python train.py --encoder_arch="resnet" --model="image captioner" --dataset="regions of photos with short descriptions (Visual Genome)" --train_examples=203450 --image_size=64 --crop_scale_min=1 --horizontal_flip=true --translate=0.06 --tokenizer="word" --vocab_size=6471 --encoder_norm="batchnorm" --encoder_activation="gelu" --encoder_channel_attention="eca" --encoder_depths=[2, 5, 2] --encoder_kernel_size=3 --encoder_stem="deep" --encoder_avg_pool_shortcut=true --encoder_widths=[80, 160, 320] --fusion="prefix" --label_smoothing=0.05 --decoder_width=256 --decoder_layers=7 --decoder_norm="layernorm" --decoder_norm_position="pre" --decoder_activation="gelu_tanh" --decoder_mlp_ratio=2 --decoder_head_dim=32 --decoder_fused_qkv=false --decoder_bias="none" --decoder_qk_norm=false --decoder_layer_scale_init=1.0 --decoder_parallel_block=false --decoder_dropout=0.1 --decoder_inner_norm=false --decoder_positions="rope" --decoder_prefix_bidirectional=false --decoder_connector="mlp" --decoder_tie_embeddings=false --init="torch_default" --residual_init="none" --optimizer="muon" --muon_scale="match_rms_adamw" --lr=0.0016 --momentum=0.95 --nesterov=false --orthogonalizer="polar_express" --adamw_lr_other_params=0.0014 --grad_clip=0.5 --l1_shrink=0.003 --steps=6200 --batch_size=128 --epochs=3.9 --lr_schedule="step" --warmup_steps=310 --weight_decay=0.2 --adamw_weight_decay_other_params=0
Rows from block 4 of the image encoder of a small image captioner, named by matrix and row number. Rows with one number belong to one channel. Each number is 500 + 25 x the weight over its row's rms, rounded and kept within 0 to 999. All counts start at 0. Numbers have three digits each.
After each channel's rows are labels from the 100 images, of 14976, where the channel reaches its highest value: "colour at peak" is the nearest of a few named colours to the mean colour under the peak. Only what is clearly more common there than usual is listed. The data: regions of photos with short descriptions (Visual Genome). In brackets: how many of the 100.
# convs0: first 3x3 conv (encoder.blocks.4.convs.0.weight, 160x160x3x3, each kernel summed), inputs 0-79
# convs1: second 3x3 conv (encoder.blocks.4.convs.1.weight, 160x160x3x3, transposed, each kernel summed), outputs 0-79

convs0.15:522509489511496523512537522446465522485542481510560481499501564469499473455465515487486475485527476497483510455517486454526494477512479489444505458519475543457482517467505486479512508484536506460503480517487502494466506528455512448497461531
convs1.15:469480510489485499497493494556468506544502490535518523515519514476494468515469498510503504489469512501522480486493502493444514465469494506458483499513457507451485476490492453486531521540478528484510496495513528476454529470497519470452526528
colour at peak: brown (60)

convs0.149:505494455509514466509513487482514481514487499465536458483493514523477449505479480536492542504486503563513505510503492476506530473529504485500479505511470479486562522493496491559496503441493504478503514491462490465474513466523485465515504467
convs1.149:505500478484504497490528509494450485438506463485548490498531538474486501464463484456544565515475498459533498470490497489498493496518515506539514500526461524465526506487485480487482505530503509478481504534512503475482539494509498532473470448
colour at peak: orange (41)

convs0.87:488492532490495477515508521502438483580473493484496519493534464519521467492490516489492530531576496495471465503492487488534518489490539510507487492534469489529473507493505535506520491457500516466492515509530480480499496502542506474473492525
convs1.87:502513473476483491522494557527361511605452500515503505482531494516513481485514523499510474476446520477497464444488490469484520489502490469507506487524448508523506524514497533507494507460477511479500531491503497474498532530517502494484502498
colour at peak: red (43)

convs0.55:530464448431499471511489511482513481462474475509468519525465487518478533514492514523445483501503508526476493477500507411518488525512515537498525499507494484570504553508500483523484584527491502510506488561491515481486479456504486517539456494
convs1.55:503508489539504497511467501460521502506532488491475526510442474493512505476467491507465504511500462481502501456519491489477519476486511490524531491491491530510519546513513521497503497464460480540453482449472465481525501472493500535514460521
colour at peak: grey (61)

convs0.90:516500496486457534510502491452532487506496504490530464473579544454497473482518478519467512500451516496478535471517518527491501473499463506457517471536482517480500461540475504469510505478500509483481473530496476488551528515475526483482541480
convs1.90:496509472463505503508488465502477495497497465492516473472464478466483488458475497481453487463514481490527460503499496519480503487498475478459538511520486508524461497492450491478484485547455498476474488480508485503481487511478520482511559509
colour at peak: pink (26)

convs0.58:496555454502502544492541548477478488520498507481467518491474491496501486466481502491464540495502501520484504484526501548526441505470470533472472487472457532480456459515508453457490485491532524473496523470494512528484454506514517464501475508
convs1.58:540485505501460485538491515521473562525544532505505527511502510491500504466531506491480473481482490516500454525499491479517515499481563525451537470514531478480488476512522516480459498565502523515472500486489495519525445510512487528458511519
colour at peak: black (65)

convs0.42:496502506478552550547503502491491501459505488534441522557475516547510565481504542455469527511499502476510478494469492505486515504504506493507502508446513474490486495503505515515487530511535478491509553467460505508455493487483509459480511495
convs1.42:432503516562549488498492507488513522484456585522469520507462466468491554471481516509514484533526483482495480455495467553488533465509479486481529483549489482464520486478483541515496493520469486486484491525539506534528508476506492476443493514
colour at peak: blue (32)

convs0.45:465505562492488521482464469507560542465500521500508516465509492547483524492460493466476479476493502543483485515482530540478526509531466503485462538513479521529527505514470517499479490515482481488499504474497505472483498467493543500483515496
convs1.45:507492540505465528486513469490512493472475555508490522509559465494488553482447465511504550454492469466550493499506533519483497522508492483491506491524477444450527497488475479512489519479502500502504505493500506509429500514510514458526516503
colour at peak: brown (62)

convs0.113:478494561513529495493493556492538537553433478468485511487481481496500507547494491477512566510551506511486462500553490534506516486483521486524473489510519516514499497524483461461502440435463485490485503499466500486478501486472497514487501459
convs1.113:451487513536518536495464582488445481538500435451479494493500509483472462474528480495471490491509491450509499459534519495512536477471515496531472510549457508466486479491479508503478492482482501479476491489492490480490488534473500535495450463
colour at peak: red (40)

convs0.131:448489463521511450521483504448499487485516502484536544515472472478514464502485487476467505466511449467524496470511496479511442538503481530487429502476548502506487514488475462492501451545524480529526521501519517530489486520475507486494477516
convs1.131:527524523484502483527525502520507501411484465478513488474486504499512475509552474487495460495463495533479533536480499522513509500528474491520486495532520562501486474483534510488455472501503538479449489537523514509498507529545530486474479546
colour at peak: green (30)

convs0.35:501516495495489503473505480509452452518488493490480537468545513469499462513499520539451518510503565492473533472551527464508486495497502550476476484473499503500462457504489504478489511461497505528510457528472504477485480501539498483502514460
convs1.35:500528447506479557520501505465491503495491472518475488498506548497495497518544503497459501533497476499498479481538515481505510496511450490485468537474485548538469498500545489471496505504478492525475503518500504468534491487502460457510508489
colour at peak: pink (37)

convs0.34:494513467463471515465534429516505471472532468539492486482489478509500494485492480504524473480481506470519497497482486527497553463558472514491531462545544521478493476538502491461466489467472489503483470489481542447512490521483441463511502490
convs1.34:443450498461507510513493446479481518491496502515530478505532473530482460507501486493491533444485511514505517487527498460518544507504485479485487462554541475485487468526425486516497472529511477469515505475507484536522517509451527479501497483
colour at peak: white (43)

convs0.32:519516502496468467499524482454457440480510471490470504474515498531475430510466501540499514529533484478486511483535487456515502499495469527494494482494451502461511536483519492474474534504515479512497532472508517485477480510529471549470522497
convs1.32:534489481526521519521480532441493539483511449496456524478535492475508454477487500513487493535548516505499493519544501437503534498500536478512516493481446522516453484526499499492533488503507489532499499520496482499520467496517474477518499503
colour at peak: white (35)

convs0.133:483492459493476529461513510487572443472473492521546467479444515495488457480495485448505499497484491523476495539464506491543501492503473512501536520485522489480501487496504515482473525545477522481487485498463483478483495516469542464485495556
convs1.133:452467462463502520493475498490532468412485504517537506478464502516488537506483483491500512513488480468524505528442477516495471480483441500469511512580515506489519481516467506477470510479479485487493472493506490523508542503477529506507510537
colour at peak: brown (63)

convs0.21:480484483465470439492469518514514535465504547489495537540551477501525547503446559508497506473500487512479524505466490485489519491472505519524488510531524502496465524513474475485487495455512489527503504504475447465523510479483466486505494527
convs1.21:485482528495499524509460475512487486520488552504492508502537460474518538473461579525511484520554496478514557462532514515534514495518482510553523453493528486504513507495492517554497473547495502472482507501450516467527529508541523496528481505
colour at peak: blue (30)

convs0.74:521476440528446518474480468507520495467500523498495513513491490525532519502504506500486491510466476493486495500531471478470564481485506476500510482497491508477497550522485492503490481482503480449486472492465494486461509497505492482472480491
convs1.74:511485486479510546469482480488458530497477503559508527498517523553530506509555471536523473541466511493503536446531491529493519496499498521531497463506505501503483481499493538506517483540485483461499532470512493472510537504498516510505484493
colour at peak: black (34)

convs0.83:480500512546487503472463506442474460498496493486494479487503485507503511487528500507517495494501484501519480492490496490515561535478507541461489508440522475462481455460491489475477509524492527508497512484474488525507518531475500471491474528
convs1.83:505492481515520505506507534508493500492514492511484492530473498489469500475519491496544502436513534479494507488487475517489495550520440502442528500500498470490484502469504505551481500537445523537463506491510465553479506481521505442486446520
colour at peak: grey (61)

convs0.70:477521524455487505470516540504512533501538513492524508534481529479496518466510492486505483475461493509506487462490441490532459566546475506465493447533472510493444459526534483472488445496511506517479492501494487544466502525488537474469521491
convs1.70:527475538463472468504498505530471499483464570474469465515503507457479494496480469475492473499510506472551489501456483518528472504497522515483499490505452521489516504485509505492489479485512537511503474483479504523514489568479497486494472488
colour at peak: black (50); blue (25)