A small image captioner, trained from scratch: 12.9M parameters, 64-pixel images.
Rows from block 5 of the image encoder of a small image captioner, named by matrix and row number. Rows with one number belong to one channel. Each number is 128 + 24 x the weight over its row's rms, rounded and kept within 0 to 255. All counts start at 0.
After each channel's rows are labels from the 100 images, of 14976, where the channel reaches its highest value: "peak at" is the part of the image that holds the peak. Only what is clearly more common there than usual is listed. The data: regions of photos with short descriptions (Visual Genome). In brackets: how many of the 100.
# convs0: first 3x3 conv (encoder.blocks.5.convs.0.weight, 160x160x3x3, each kernel summed), inputs 0-53
# convs1: second 3x3 conv (encoder.blocks.5.convs.1.weight, 160x160x3x3, transposed, each kernel summed), outputs 0-53

convs0.15 [174 127 127  91  91 124 124 151 198 141 132 114  94 117 137 105 143 182 128 140 100 138 171 171  87 107 103 156  96 158  94 139 161 146 126 155 161 162 104 155 141 129 110 108 108 168 107  90 144 101 168 122 111 126]
convs1.15 [130 119 140 148  98 130 159 143 155 118 124  97 134 133 141 112 151 131 130 126 104 106 124 119 136 160 153 106 118 157 144 144 108 168 102 114 118 127 124 130 164 130 102 112 113  96 147 107 122  98 111  97 121 169]
peak at: bottom left (28)

convs0.97 [139 144 133 133 108 125 120 158 171 134  77 120 129  73 104 118 119 144 111 153 113 155 133 192 148  71  94 126 162 109 125  88 127 145 110 143 129 159 136 118 113 129 141 145 134 152 138  99 144 129 155 142 136 114]
convs1.97 [104 101  93 134 131 138 121 123 116 139  74 125 103 152 145 179 135 113 165 129 107  93  97 153 130 126 111 113 106 134 140 179 141 128 106 132 128 114 118 131 161  97 124 112 160 141 116 129 105 104 146 120  95 110]
peak at: bottom centre (29)

convs0.4 [107 113 129 115 113 152 170 137 169 117 117 128 129 119 124 129 122 122 141 165  82 102 111 139 162 149 153  90 125 104  96 108 149 154 140  75 129 142 144  91 146 138 128 130 130 127 140 144 109 141 141 109 141 120]
convs1.4 [216 109 144 136 100 112 101 122 102 156 114 151 147 116 131  69 127 109  81 134 150 157 159 149 144 124 105 132 144 152 131 132  85 120 143 112 119 140 143  98 116  95 109 110 219 121 143 147 105  97 159 120 149 108]
peak at: top centre (29)

convs0.126 [161 145 136 112 122 140 119  87 155 155 165 153 115 131  95 109 117  99 182 150 109 112 148 133 130 110 137 129 130  88 113 123  92 134 136 128 107 145 139 146 134  99 147 103 128 167 139 115 132 120 165  98 190 112]
convs1.126 [114 104 117 126 111 128 108 126 148 105 149 104 115 143 156 141 112 140 110 143 117 159 106 130 166 111 148 152  98 168 122 145 119 101 127 139  77 117 125 127 136 150 122 169 128 135 157 168 134 177 115 109 154 156]
peak at: middle right (46); top right (27)

convs0.88 [125 111 123  93 142  62 141 167 127 130 133  93 138 127 141 115 108 108  76  98 110 132 143 154 127 140  91 130 125 149 107  97 134 129 113 121 129 135 171 123 182 151  96 136 143 145 148 117 153  92 129  98 157 120]
convs1.88 [139 105  97 112  98  79 102 109  99 144 127 153 100 114 116 144 180 139 141 139 164 106 150 140 134 106  99 122 115 122 148 136 124 142 123 127  97 169 141 133 119 104 111 129 115 150 169 120 130  97 122 121 146 156]
peak at: bottom right (34)

convs0.34 [176 125 121 124  70 123  89  86 130 126 102 145 151  81 111 135 127 148  95 128  94 103 134 129 134 167 103  95  84 108 163 119 118 135 122 162 157 131 118 161 156 110 109 143 137 154 149 121 135 139  96 136 114 149]
convs1.34 [142 151 110 157 149 152  98 145 129 122 147 121  94 124 145 110 106 149 138 153 198 173 174 116 188 132 173 159 148 167 115 136 155 115 117 120 104 165 125 146 147 108 107 140 125 150 166 167 117 132 136 131 138 143]
peak at: top right (44); bottom right (27)

convs0.114 [103 167 111 130 133 153  77 143  82 167 161 120 127 123 127 128 164 105 147 173 130  94 104 131 154  97 126 121 121 147 116 127 139 104 151 142 152 137 157 150 122 114 178 144  75 120  84 139 129 146  88 150 124 116]
convs1.114 [ 92 126 161 112 132 137 166 139 111 172 160 126 119 110  96  72 108 154 110 173 132 123  78 108  90 138 113 169 119 133 113 125 104 152 136 108 117 121 132  93  96  79 107 111 107 139 125 135 177 170 127 124 158 122]
peak at: top left (44); top right (29)

convs0.91 [ 83 151 134 123 145 154 110 113 152  92  91  77  85 100 126 104  97  88  85 134 161 104 114  88 138 141 115  99 112 175 154 161 144 161 133 132 133  92 130 135 157 168 113 132 109 132 104 120 101 135 109 106 165 123]
convs1.91 [161 107 126 165  85 115 164 162 128 122 160 150 144 217 133 115 106 118 137 137 129 114 122 135 157 103 119 117 155 121 148  84 172 122 112 132 128 132 128 156 125 118 131 141 105 138 116 140 140 138  98 113 139 178]
peak at: middle right (33)

convs0.71 [ 92 119 146  96 137 163 124 143  96 133 134 139 135 122 127 135 136 155 118 120 131 107 143 110 170 142 143 113 113 164  88 127 118 120 172 120 146  98 169 135 147 119 138 141  78 170 111 116 156  74 108 166 137 135]
convs1.71 [144 146 158 133 147 118 150 164 112 150 148 123 148 129 103 129 132 153 125 134 159 126 136 134 176  84 103 144 127 104  68 139 140 139 138 182 134 131 132 112 110 128 148 114  76 104 163  89 117 124  81  90 118 114]
peak at: bottom centre (32)

convs0.7 [ 65 142 105 167  85 120  97 134 141 120 130 122 125 149 117 103 157 128 131 110 124  92 102 104 135 111 119 100 152 142 149 144  79 142 119 144 114 163 123 112  68 140 150 152 128 113 125  66 118 143 139 138 103 103]
convs1.7 [107 134 147  91 124 161 152 102 137 146 121 120  96 133 109 133 116 130 180 122 134 137 164 125 131 145 195 141 132 165 112 118 148 151  87 164 107 150 150 100 128  96 148 152 168 160 114 116 124 151 186 114 109 103]
peak at: top centre (46); top right (26)

convs0.131 [146 129 128  94 132 141  92  89 128 106  90 133 140 111 138 125 103 151 104 113 117 157 137 101 144 137 108 138 150 118 136 143  79 150 154 117 118 200 128 151 155 113 129 158 134 135 164 133 101 101 175 140 136 117]
convs1.131 [ 88 103  76 105 148  95 145 124 111  98 111 167 149 141 161 129 131 103 134 106 114 143 104 122 122 129 115 139 148 116 108  88 153 124  88 111 106 154 115 153 173 223 120 119 132 101  81 125 133 124 151 124 121 156]
peak at: bottom centre (41)

convs0.99 [ 88 150 134 130 116 112 131 119  88 161 104  78 129 121  65  92 119 160 135 101 132 122  95 147 145  90  96 136  89  95 118 154 139 164  48 100 128 140 111 162 157  83 121 175 151 151 136 113 113 102  76 144 164 140]
convs1.99 [104 100 105 102 107  98  92 150 151 115 145 170  87 138 106 115 146 130 128  72 114 126 116 121 112 129 142 153 140 116 114 103 123 103 149 155 124 140 135  76 120 145 117 185 144 144 122 138  94 148 178  88 110 166]
peak at: top centre (30)

convs0.136 [144 131 166 106 139 129 113 150 149 113 110 119 130 135 156 183 138 137 132 186 128 133 152 127 137 115 143 161 173 121 132 121 168 154 142 109 144 131 137 160 152 163 129 142  83 149 128 127 150  91 147 110 165 121]
convs1.136 [130 116 110 103  89 107 100 121 127 105 134 118 120 123 123 112 128 127 117 130 111 154  90 114 106 147 127 147 103  84 122 111  77 118 131 116 111 142 108 139 161 153 127  94 105 114 106 126 130 104  80 109 116 132]
peak at: middle left (29)

convs0.110 [ 81 106 103 136 113  91 113 113 106  94 136 124 133 108 115 146 112 128 123 133  69 117 113 127  99  94 119 156  77 117 104 121 103 120 160 110 111  86 178 132 132  98 146 101 112 130 134 143 135  98  94 128 124  97]
convs1.110 [119 219 133 146 171  86 100 106 143  89 201 110 133 123 118 140 117 130 112 131 125 146 185  92 136 204 139 115 138 147 134 150 151 147 123 154 133 102 130 150 131 141 136 170 116 118 148 133  88 141 167 118 152 126]
peak at: top left (40); top centre (34)

convs0.17 [130  91  88 121 146 127  96 102  84 141  89 106 128 121 127 147 132  96 102 120  84 123 103 161 105 141 125 115  79 141 130 125 116  90 133 109 126  84  71 113 144 162 150 163 118 149 193 123  94 128  88 128 128  90]
convs1.17 [130 134 165  91 134 128 132 140 115 143 141 122 139  94 129 101 133  97 121 116  82 130 125 146 159 122 125 146 171 133 123 177 125 143 149  86 136 154 101 139 114 167 163 114 125 103 127  94 111 131 105  71 112 108]
peak at: top right (28)

convs0.109 [ 96 146 144  86 152 134  99 102 159  86 157 110 130 126 139 107 125  94 115 156 104 107 135 146 130 102  94 119 131 150 107 130  94 115  99 132  92 131  76 108 152 155 131 152  86 141  80  98  97 184 122 154 123 146]
convs1.109 [124 135 131 108 125 134 111 148 118 138 128 114 101 129 115 160 141 104 118 184 133  88 105 149 172  93 159 134 134 112 129 156 135 127 112 161 129 128 145 147 153 156 114 152  98 120 146 127 118 151 112 100 144 127]
peak at: bottom centre (34)

convs0.0 [159 147 118 140 106 142 102 137 107  71 110 132 136 153 102 160  97 137 129 121 142 107 144 119 138 129 164 147  85 128 128 169 117 143 172 147 134  98 183 141 126 121 105 135 109 125 117 111 128  91 159 125 162 112]
convs1.0 [ 77  87 149  93 142  99 129 106 204 129 150 132  95 148 135  40 121 123 161 128 203 145 118 138 135  87 163 111 160 145 129 145  97 116 124 103 137 137  98 137 133 113 127 149 141 138 151 102 158 115 101  77 117 175]
peak at: middle right (28)

convs0.48 [108 170 114 157 105  95 108 123  91  87 128 155 126 124 140  94  85 160 120 126 124 163  91 127 115 106 170 141 109 128 141  80 146 141 120 161 154 144 123 108 134  80 156 105 123 132  73 115 126 151 133 136 131  77]
convs1.48 [144 160 102 115 162 149 132 127 167 133 147 106 113 125 142 106 106 107 119 115 134 123 130 114 139 147 127 133 103 103 121 117 119 153 104 150 116 120 110 119 126 144 122 122 172 119 130 100 137 126 164 127 104 106]
peak at: top left (42); top centre (35)

convs0.43 [120  71 113  77 128  91 131 157  82  92  85 119 128  84 123  80 148 115 114 161 106  94 140 133 125 105 129 146 114 101 119 100 121 138 144 131 126 146 117  91 166 101 119 119  91 131 127 128  88 121 104 150  89 123]
convs1.43 [123 134 111  75 171 101 131 137 118  89 160 140 109 125 103 120 127 155 118 150 127 123 157 107 110 150 131 102 153 134 135 111 123 153 140  80 168  84 148 114 154 152 157 129 166 115 115 166  75 168 177  90 122 142]
peak at: middle left (39); bottom left (28)

convs0.112 [137 125 122 115 111 106 117 134 139  87 141 116 129 144  76 154 107 121 138 115 148 130 110 143 133 108 117 160 141 106 136 134 131 113 111 157 156 127 186 122 112 140  82  96 136 155 184  93 117 176 110 148 118 127]
convs1.112 [131  68 131 132 125 119 143 128 149 116  92  92 105 153 124 132 101 164 103  95 119 125 121 139 115 111 154 117 118 125 152 151 135 126 172 182 125 124 115 109 103 111 135 121 150 162  94 129 212 131 156 165  58 117]
peak at: top right (27)

convs0.125 [116 106 107 139 113 156  99 145 115 146 160  80 149  99  98 137 119 118 164 198  76 168 111 144  95  64  69 133 113 120 125 118 152 127 130 127 103 116 142 144 112 118 130 114 145 101 139 131 132 155 124 170 101 120]
convs1.125 [169 113 158 130  86 114 165 164 127 131 157 125 141 126 129 114 134 139 139 168  97 138 112 115 112 141 115 113 134 156 122 152 139 150 126 125 180  77 129 148  88 109 101 149 120 140 149 166 113  76 118  89 117 110]
peak at: bottom left (27)

convs0.44 [113 160 129 131  92 117 103 135 139 112 125 135 113 110 163 156 118 105 112 148 170 126 124 116 124 122 113  67 134 126 128 127  96 135 146 108 117 114  57 158 131 133 156 154 105 124 158 114  93 137  79 104 158 121]
convs1.44 [ 68 144 157 119 129 135 171 138 134 133 115 149  67 129 142 155  79 124 146  95  85  77 122 116 148 121 166 143 124 112 154 122 111 114  90 146 145 107  98 114 119 160 120 170 125 111 117 152 138 199 143 136 128  77]
peak at: top right (26)

convs0.59 [117 130 158 163 134  91  89  96 139 140 134 173 120 125 157  85 134 116 140 177 147  99 132 116 136 170 139 148 151 112 131 138 134 102 122 157 156 135 107 150 144 128 124 144 114 125  96 130 138 147 114 124 128 129]
convs1.59 [139 129 121 154 160 168 113 146  91 120 131 156  99 133 170 121  84 151 123 132 128 117  52 101 117  96 117 127 101 183 104 129 145 143  89 125 117 140 121 152 110 121 131 180 129 119 158 118 111 127 111 158 176 143]
peak at: middle right (29)

convs0.85 [120 123 120 110 122 110 137  73 122 152 131 103 141 190 106 107 114  77 103 120 111 131 155 136 122 151  81 125  96 110 118  96  97 100 121 116 126  72 130  94 144 117 125 148  74 124 118  99 127 139 102 105  96 152]
convs1.85 [175 155 135 137 124 146 127 161 105 129 190 148 110  78 169 118 115 156 160 109  87 104 149 129 113 140 101 101 125 112 129  96  99  97  85 133 159 155 154 129 145 186  93 118 100 153 142 142 134 127 134 107 151 107]
peak at: middle left (41); bottom left (26)

convs0.107 [ 84 133 143  87 111 124 125 112 112 143  88 122 104 120  98 148 109 106 123 130 125 117 126 131 116 109 110 126 151 111 118 114 155 130 111 146 108  90 144  99 124 148 134  90 149 119 102 134 131 139 115 127 125  97]
convs1.107 [125 132 144  99 158 165 139 123 103 168 148  94 162 113 127 115  85 133 129 116 127 180 144  87 113 130 161 176 125 159 144 175 188 159 136 162 149  87 100 127 167 147 192 137 109 147 119 147 135 153 171 138 159 136]
peak at: top right (42); top centre (31)

convs0.75 [126 115 133 108 147 130 113  89 117  94 123  85 105 162 113 109 113 151 122 102 131  96  96 112 126  45 130 114 130 158 159 114 107 100 127 125 114 110 108 147 152 175 107 134 126 131 108 117 185 138 117 142 136 132]
convs1.75 [105 114 120 114 112 173  94  98  84 174 122 141 121 120 118 113 155 119 118 147 152 128 167 163 188 154 121 135 129 143 152 156 145 141 155 141 120 115 143 146 170 155 146 122 110 134 119 130 176 152 131 150 147 141]
peak at: bottom left (40); bottom centre (38)

convs0.50 [113 107 135 112 128 124 163 142 147 113 122 107  81 104 141 129  92  95  96 141  88 160 135 153 167 127 148 105 122 120  69 115 122 125 101 135 141 157 121 134 150  91 139 151  88 144 126  95 119  95 133 116 132 105]
convs1.50 [151 169 158 120 137 132 148 128 119 105 124 135  75  92 148 132 128 125 122 123 144 124 100 129 192 113 111 142 128 101 173 124  59 128 107 130 135 103 154 146 138 185 148 132 162 133 131 112 129 125  89 111  72 117]
peak at: bottom right (25)

convs0.73 [101 148 102 115 125 131 119 116 151 118 117 115 129 161 151 117  93 131 155 119 118  83 132  81 123 159 156 130 143 153 162 128 136 120 116 111  96 108 108 158 126 100 175 192  91 139 136  77 104  78  92 156 128 142]
convs1.73 [ 63 130 151 121 157 127 114 125 161 193 124 119 147  95 176 150 168 126 191 115 129  91 117  77 106 135 130  80  77 109 159 140 127 105 127 115 124 110 115 136 110 101 127 112 103  96 183 126 144  93 117 137 114 146]
peak at: top centre (50)

convs0.156 [109 158 174 159  94  95  53 146 123  89 131 151 119  87  92 127 141 127 112 127 119 107 102  96 151  77  83  97 160  89 148 162 116 172 138 118 150 119 147 155 105 114 150 128 103 120 144  62 150 125 129 157 110 131]
convs1.156 [ 86 125 112 161 129 144 178  95 152 113 112 126 122 140 117 138 131 136 151 153 154 109 132 124 150 118 155 124 142 113 126  77 141 116  83 173 147 126  98 136 103  90 107 107 129 161 147 138 168 111 130 167  90 119]
peak at: top right (27)

convs0.37 [132 109 133 131 196 178 110 107 181  73 128 120 113  90 106 107 118  98 124 124  68 110 121 132 156  87 118 116 117 142 111 151 115 121  77 110 115 147 112 138 140 148 108 135 135 119 134  56 112 105 143 174 109 135]
convs1.37 [107  81 102  99 118 156  89 120 130 143  76 115 136 157 128 146 152 103 131 144 126 142  97 143 158 145  97 165 113 100 123 138 135 128 101 110  89 115 142 139 127 128 130 132 170 112 123 127 151 143 108  98 112 119]
peak at: bottom centre (29)

convs0.89 [148 142 117 148 133  97 139 173 161  75 156 108 119 135  91 143 103  95 132 111  63 126 151 124 131 100 126 100  99 148 124 107 130 136 129  90 107 100 134  96 131 124 146 161 129 128 150 152 126 112 105 129 140 127]
convs1.89 [119 144  98 203 182 145 134 203 106  74 113 109 132 139 118 105 134 117 143  97  93  96 150 119 130 148 153 130  97 102 147  94 145 146 119  99 128  96 115 122 117 186 118 170 106 134  91 105 143 146 128 118  76 121]
peak at: centre (45)

convs0.111 [134 130 113  83 103 145 124  95 145 145 138 132  86 131 104 132 112 166 117 100 138 100 120 149 103 131 121 108  68 115 131  93 123 155  85 117 150  77 123 134 113 135 107 111 117 126 144 107 184 153  93  99 121  80]
convs1.111 [135 103 108 119 117 111 131 155 130 124 171 113 140 167 155 176 103  86  80 125 143  97 108 135 138 150 137 157 151 121 128  92 148 157 123  96 140 121 150 154 156 130 131 131 147 108 124 142 145 114 149 154 117 103]
peak at: top left (32); top right (26)

convs0.67 [169 103 203  93  93 142 127 110 115 161 159 120 148 103 112 106 134 143 106 129 129 127 136 111 127 110 142 141 130 122 120 149 150 114  68 157 141 142 139 108 149  95 149 127  96 123  94 119 152 101 150 121 134 110]
convs1.67 [165  71  82  93 122  92 138 104 119 154 115 111 124 139 130 114  96 114 133 138 140 171 106 133 122 180 136 118  87 120 126 120 107 150  61 130 115 119 133 120 129 150 136 143 172 140 191 131 158 128 147 171 105 170]
peak at: top centre (35)

convs0.152 [132 133 143 181 113 138 111 133 225 170 174 193 116 121 129 104 129 149  95 110 142 136 155  96 119 140 116  89 131 154 117 122 140 129 142 131 140 127 129 118 137  96 142 110 142 149 121 111 126 136 148 154 119 107]
convs1.152 [129 113 114 134 140 114 107 130 148 152  81  78 102 166  97  93 121 167 147 151 142 120 143 120 134 144 123 130 101 182 126 128 146 138 108 107  92 120 155 151 145 101 187 115 111 132 169 127 117  77 109 120 161 141]
peak at: bottom left (28); middle left (28)

convs0.53 [111 113 134 154 160 149  94 144 126  98 127 136 126 133 107 119 139 121 137 145 135 127 121 111 112 117  98 128 125 149  74 133 126 163  82 111  80 155 164 119 144 139 155 119 127 156 100 153  92  81 119 167 139 111]
convs1.53 [111 157  90 152 153 113  89 139 142 123 120  97 106 137 128 181 128  71 133 104 127  93 158 127 110 152 126 109  93 126 114 118 174 128 119 142 162 115 117 117 122 127 116 134 123  97  86  60 123  81 120  72 114 107]
peak at: middle right (45)

convs0.159 [122 125 149 142 142 117  65 101 145 123  88 137 131 112 126 103 117 158 126 139 155 124 126 115 134 109 116 155  78 128 117 101 153 147 116 137 125 105 114 165 114 185 103 123 132  95 127  81 183 125 153 127 145  80]
convs1.159 [ 90 150  98 124 126 148 137  87 104 144 153 157 132 162 126 112 117 139  92 152  92 131  97 141 116 136 176 119 148 149 133 102 111 150 132 138 141 106 154 147 118 117 140 130 122 176 111 107 193 105 161 120 171 117]
peak at: middle left (38); top left (27)

convs0.29 [121 118 132 140 152 178 158 105 126 132 135 136 115  77 115 104 108  95 130 159 101 198 129 128 121 139 120 120 135 125 146 139 163 148  96 132  99 156 123 111 137 143 110 129 152 117 141 126 109 124 128 100  98 112]
convs1.29 [150 136 144 141  89 129 137 161 101 128 123 128 140 142 168 143 156 108 128  84  92 161 125 117 114 124 104 127  95 134  78 155 124 113 130 170  56 130 111 148 102 179  99 114 143 125 130 108 121 139  80 110 138 136]
peak at: bottom left (28); bottom centre (28)

convs0.80 [143 129  94 110 156 115  93  99 115 150 100 102 144  95 155 117 118  96 132 137 123 106 108 122 140 157 140 126  96 144 101 110 122 129  89 144 129 128 129 121 120 207 133 108 142 126 150 161  89 109 144 150 168 114]
convs1.80 [155 152 127 115 117 141  91 137 136 113 136 186 195 115 153 173 150 119 122 158 173 109 117 127 136 118 184 135 147 123 154 134 124 144 145 107 134 186 126 117 132 134 141 159 109 131 143  78 123 105 134  71 110 138]
peak at: middle right (44); top right (28)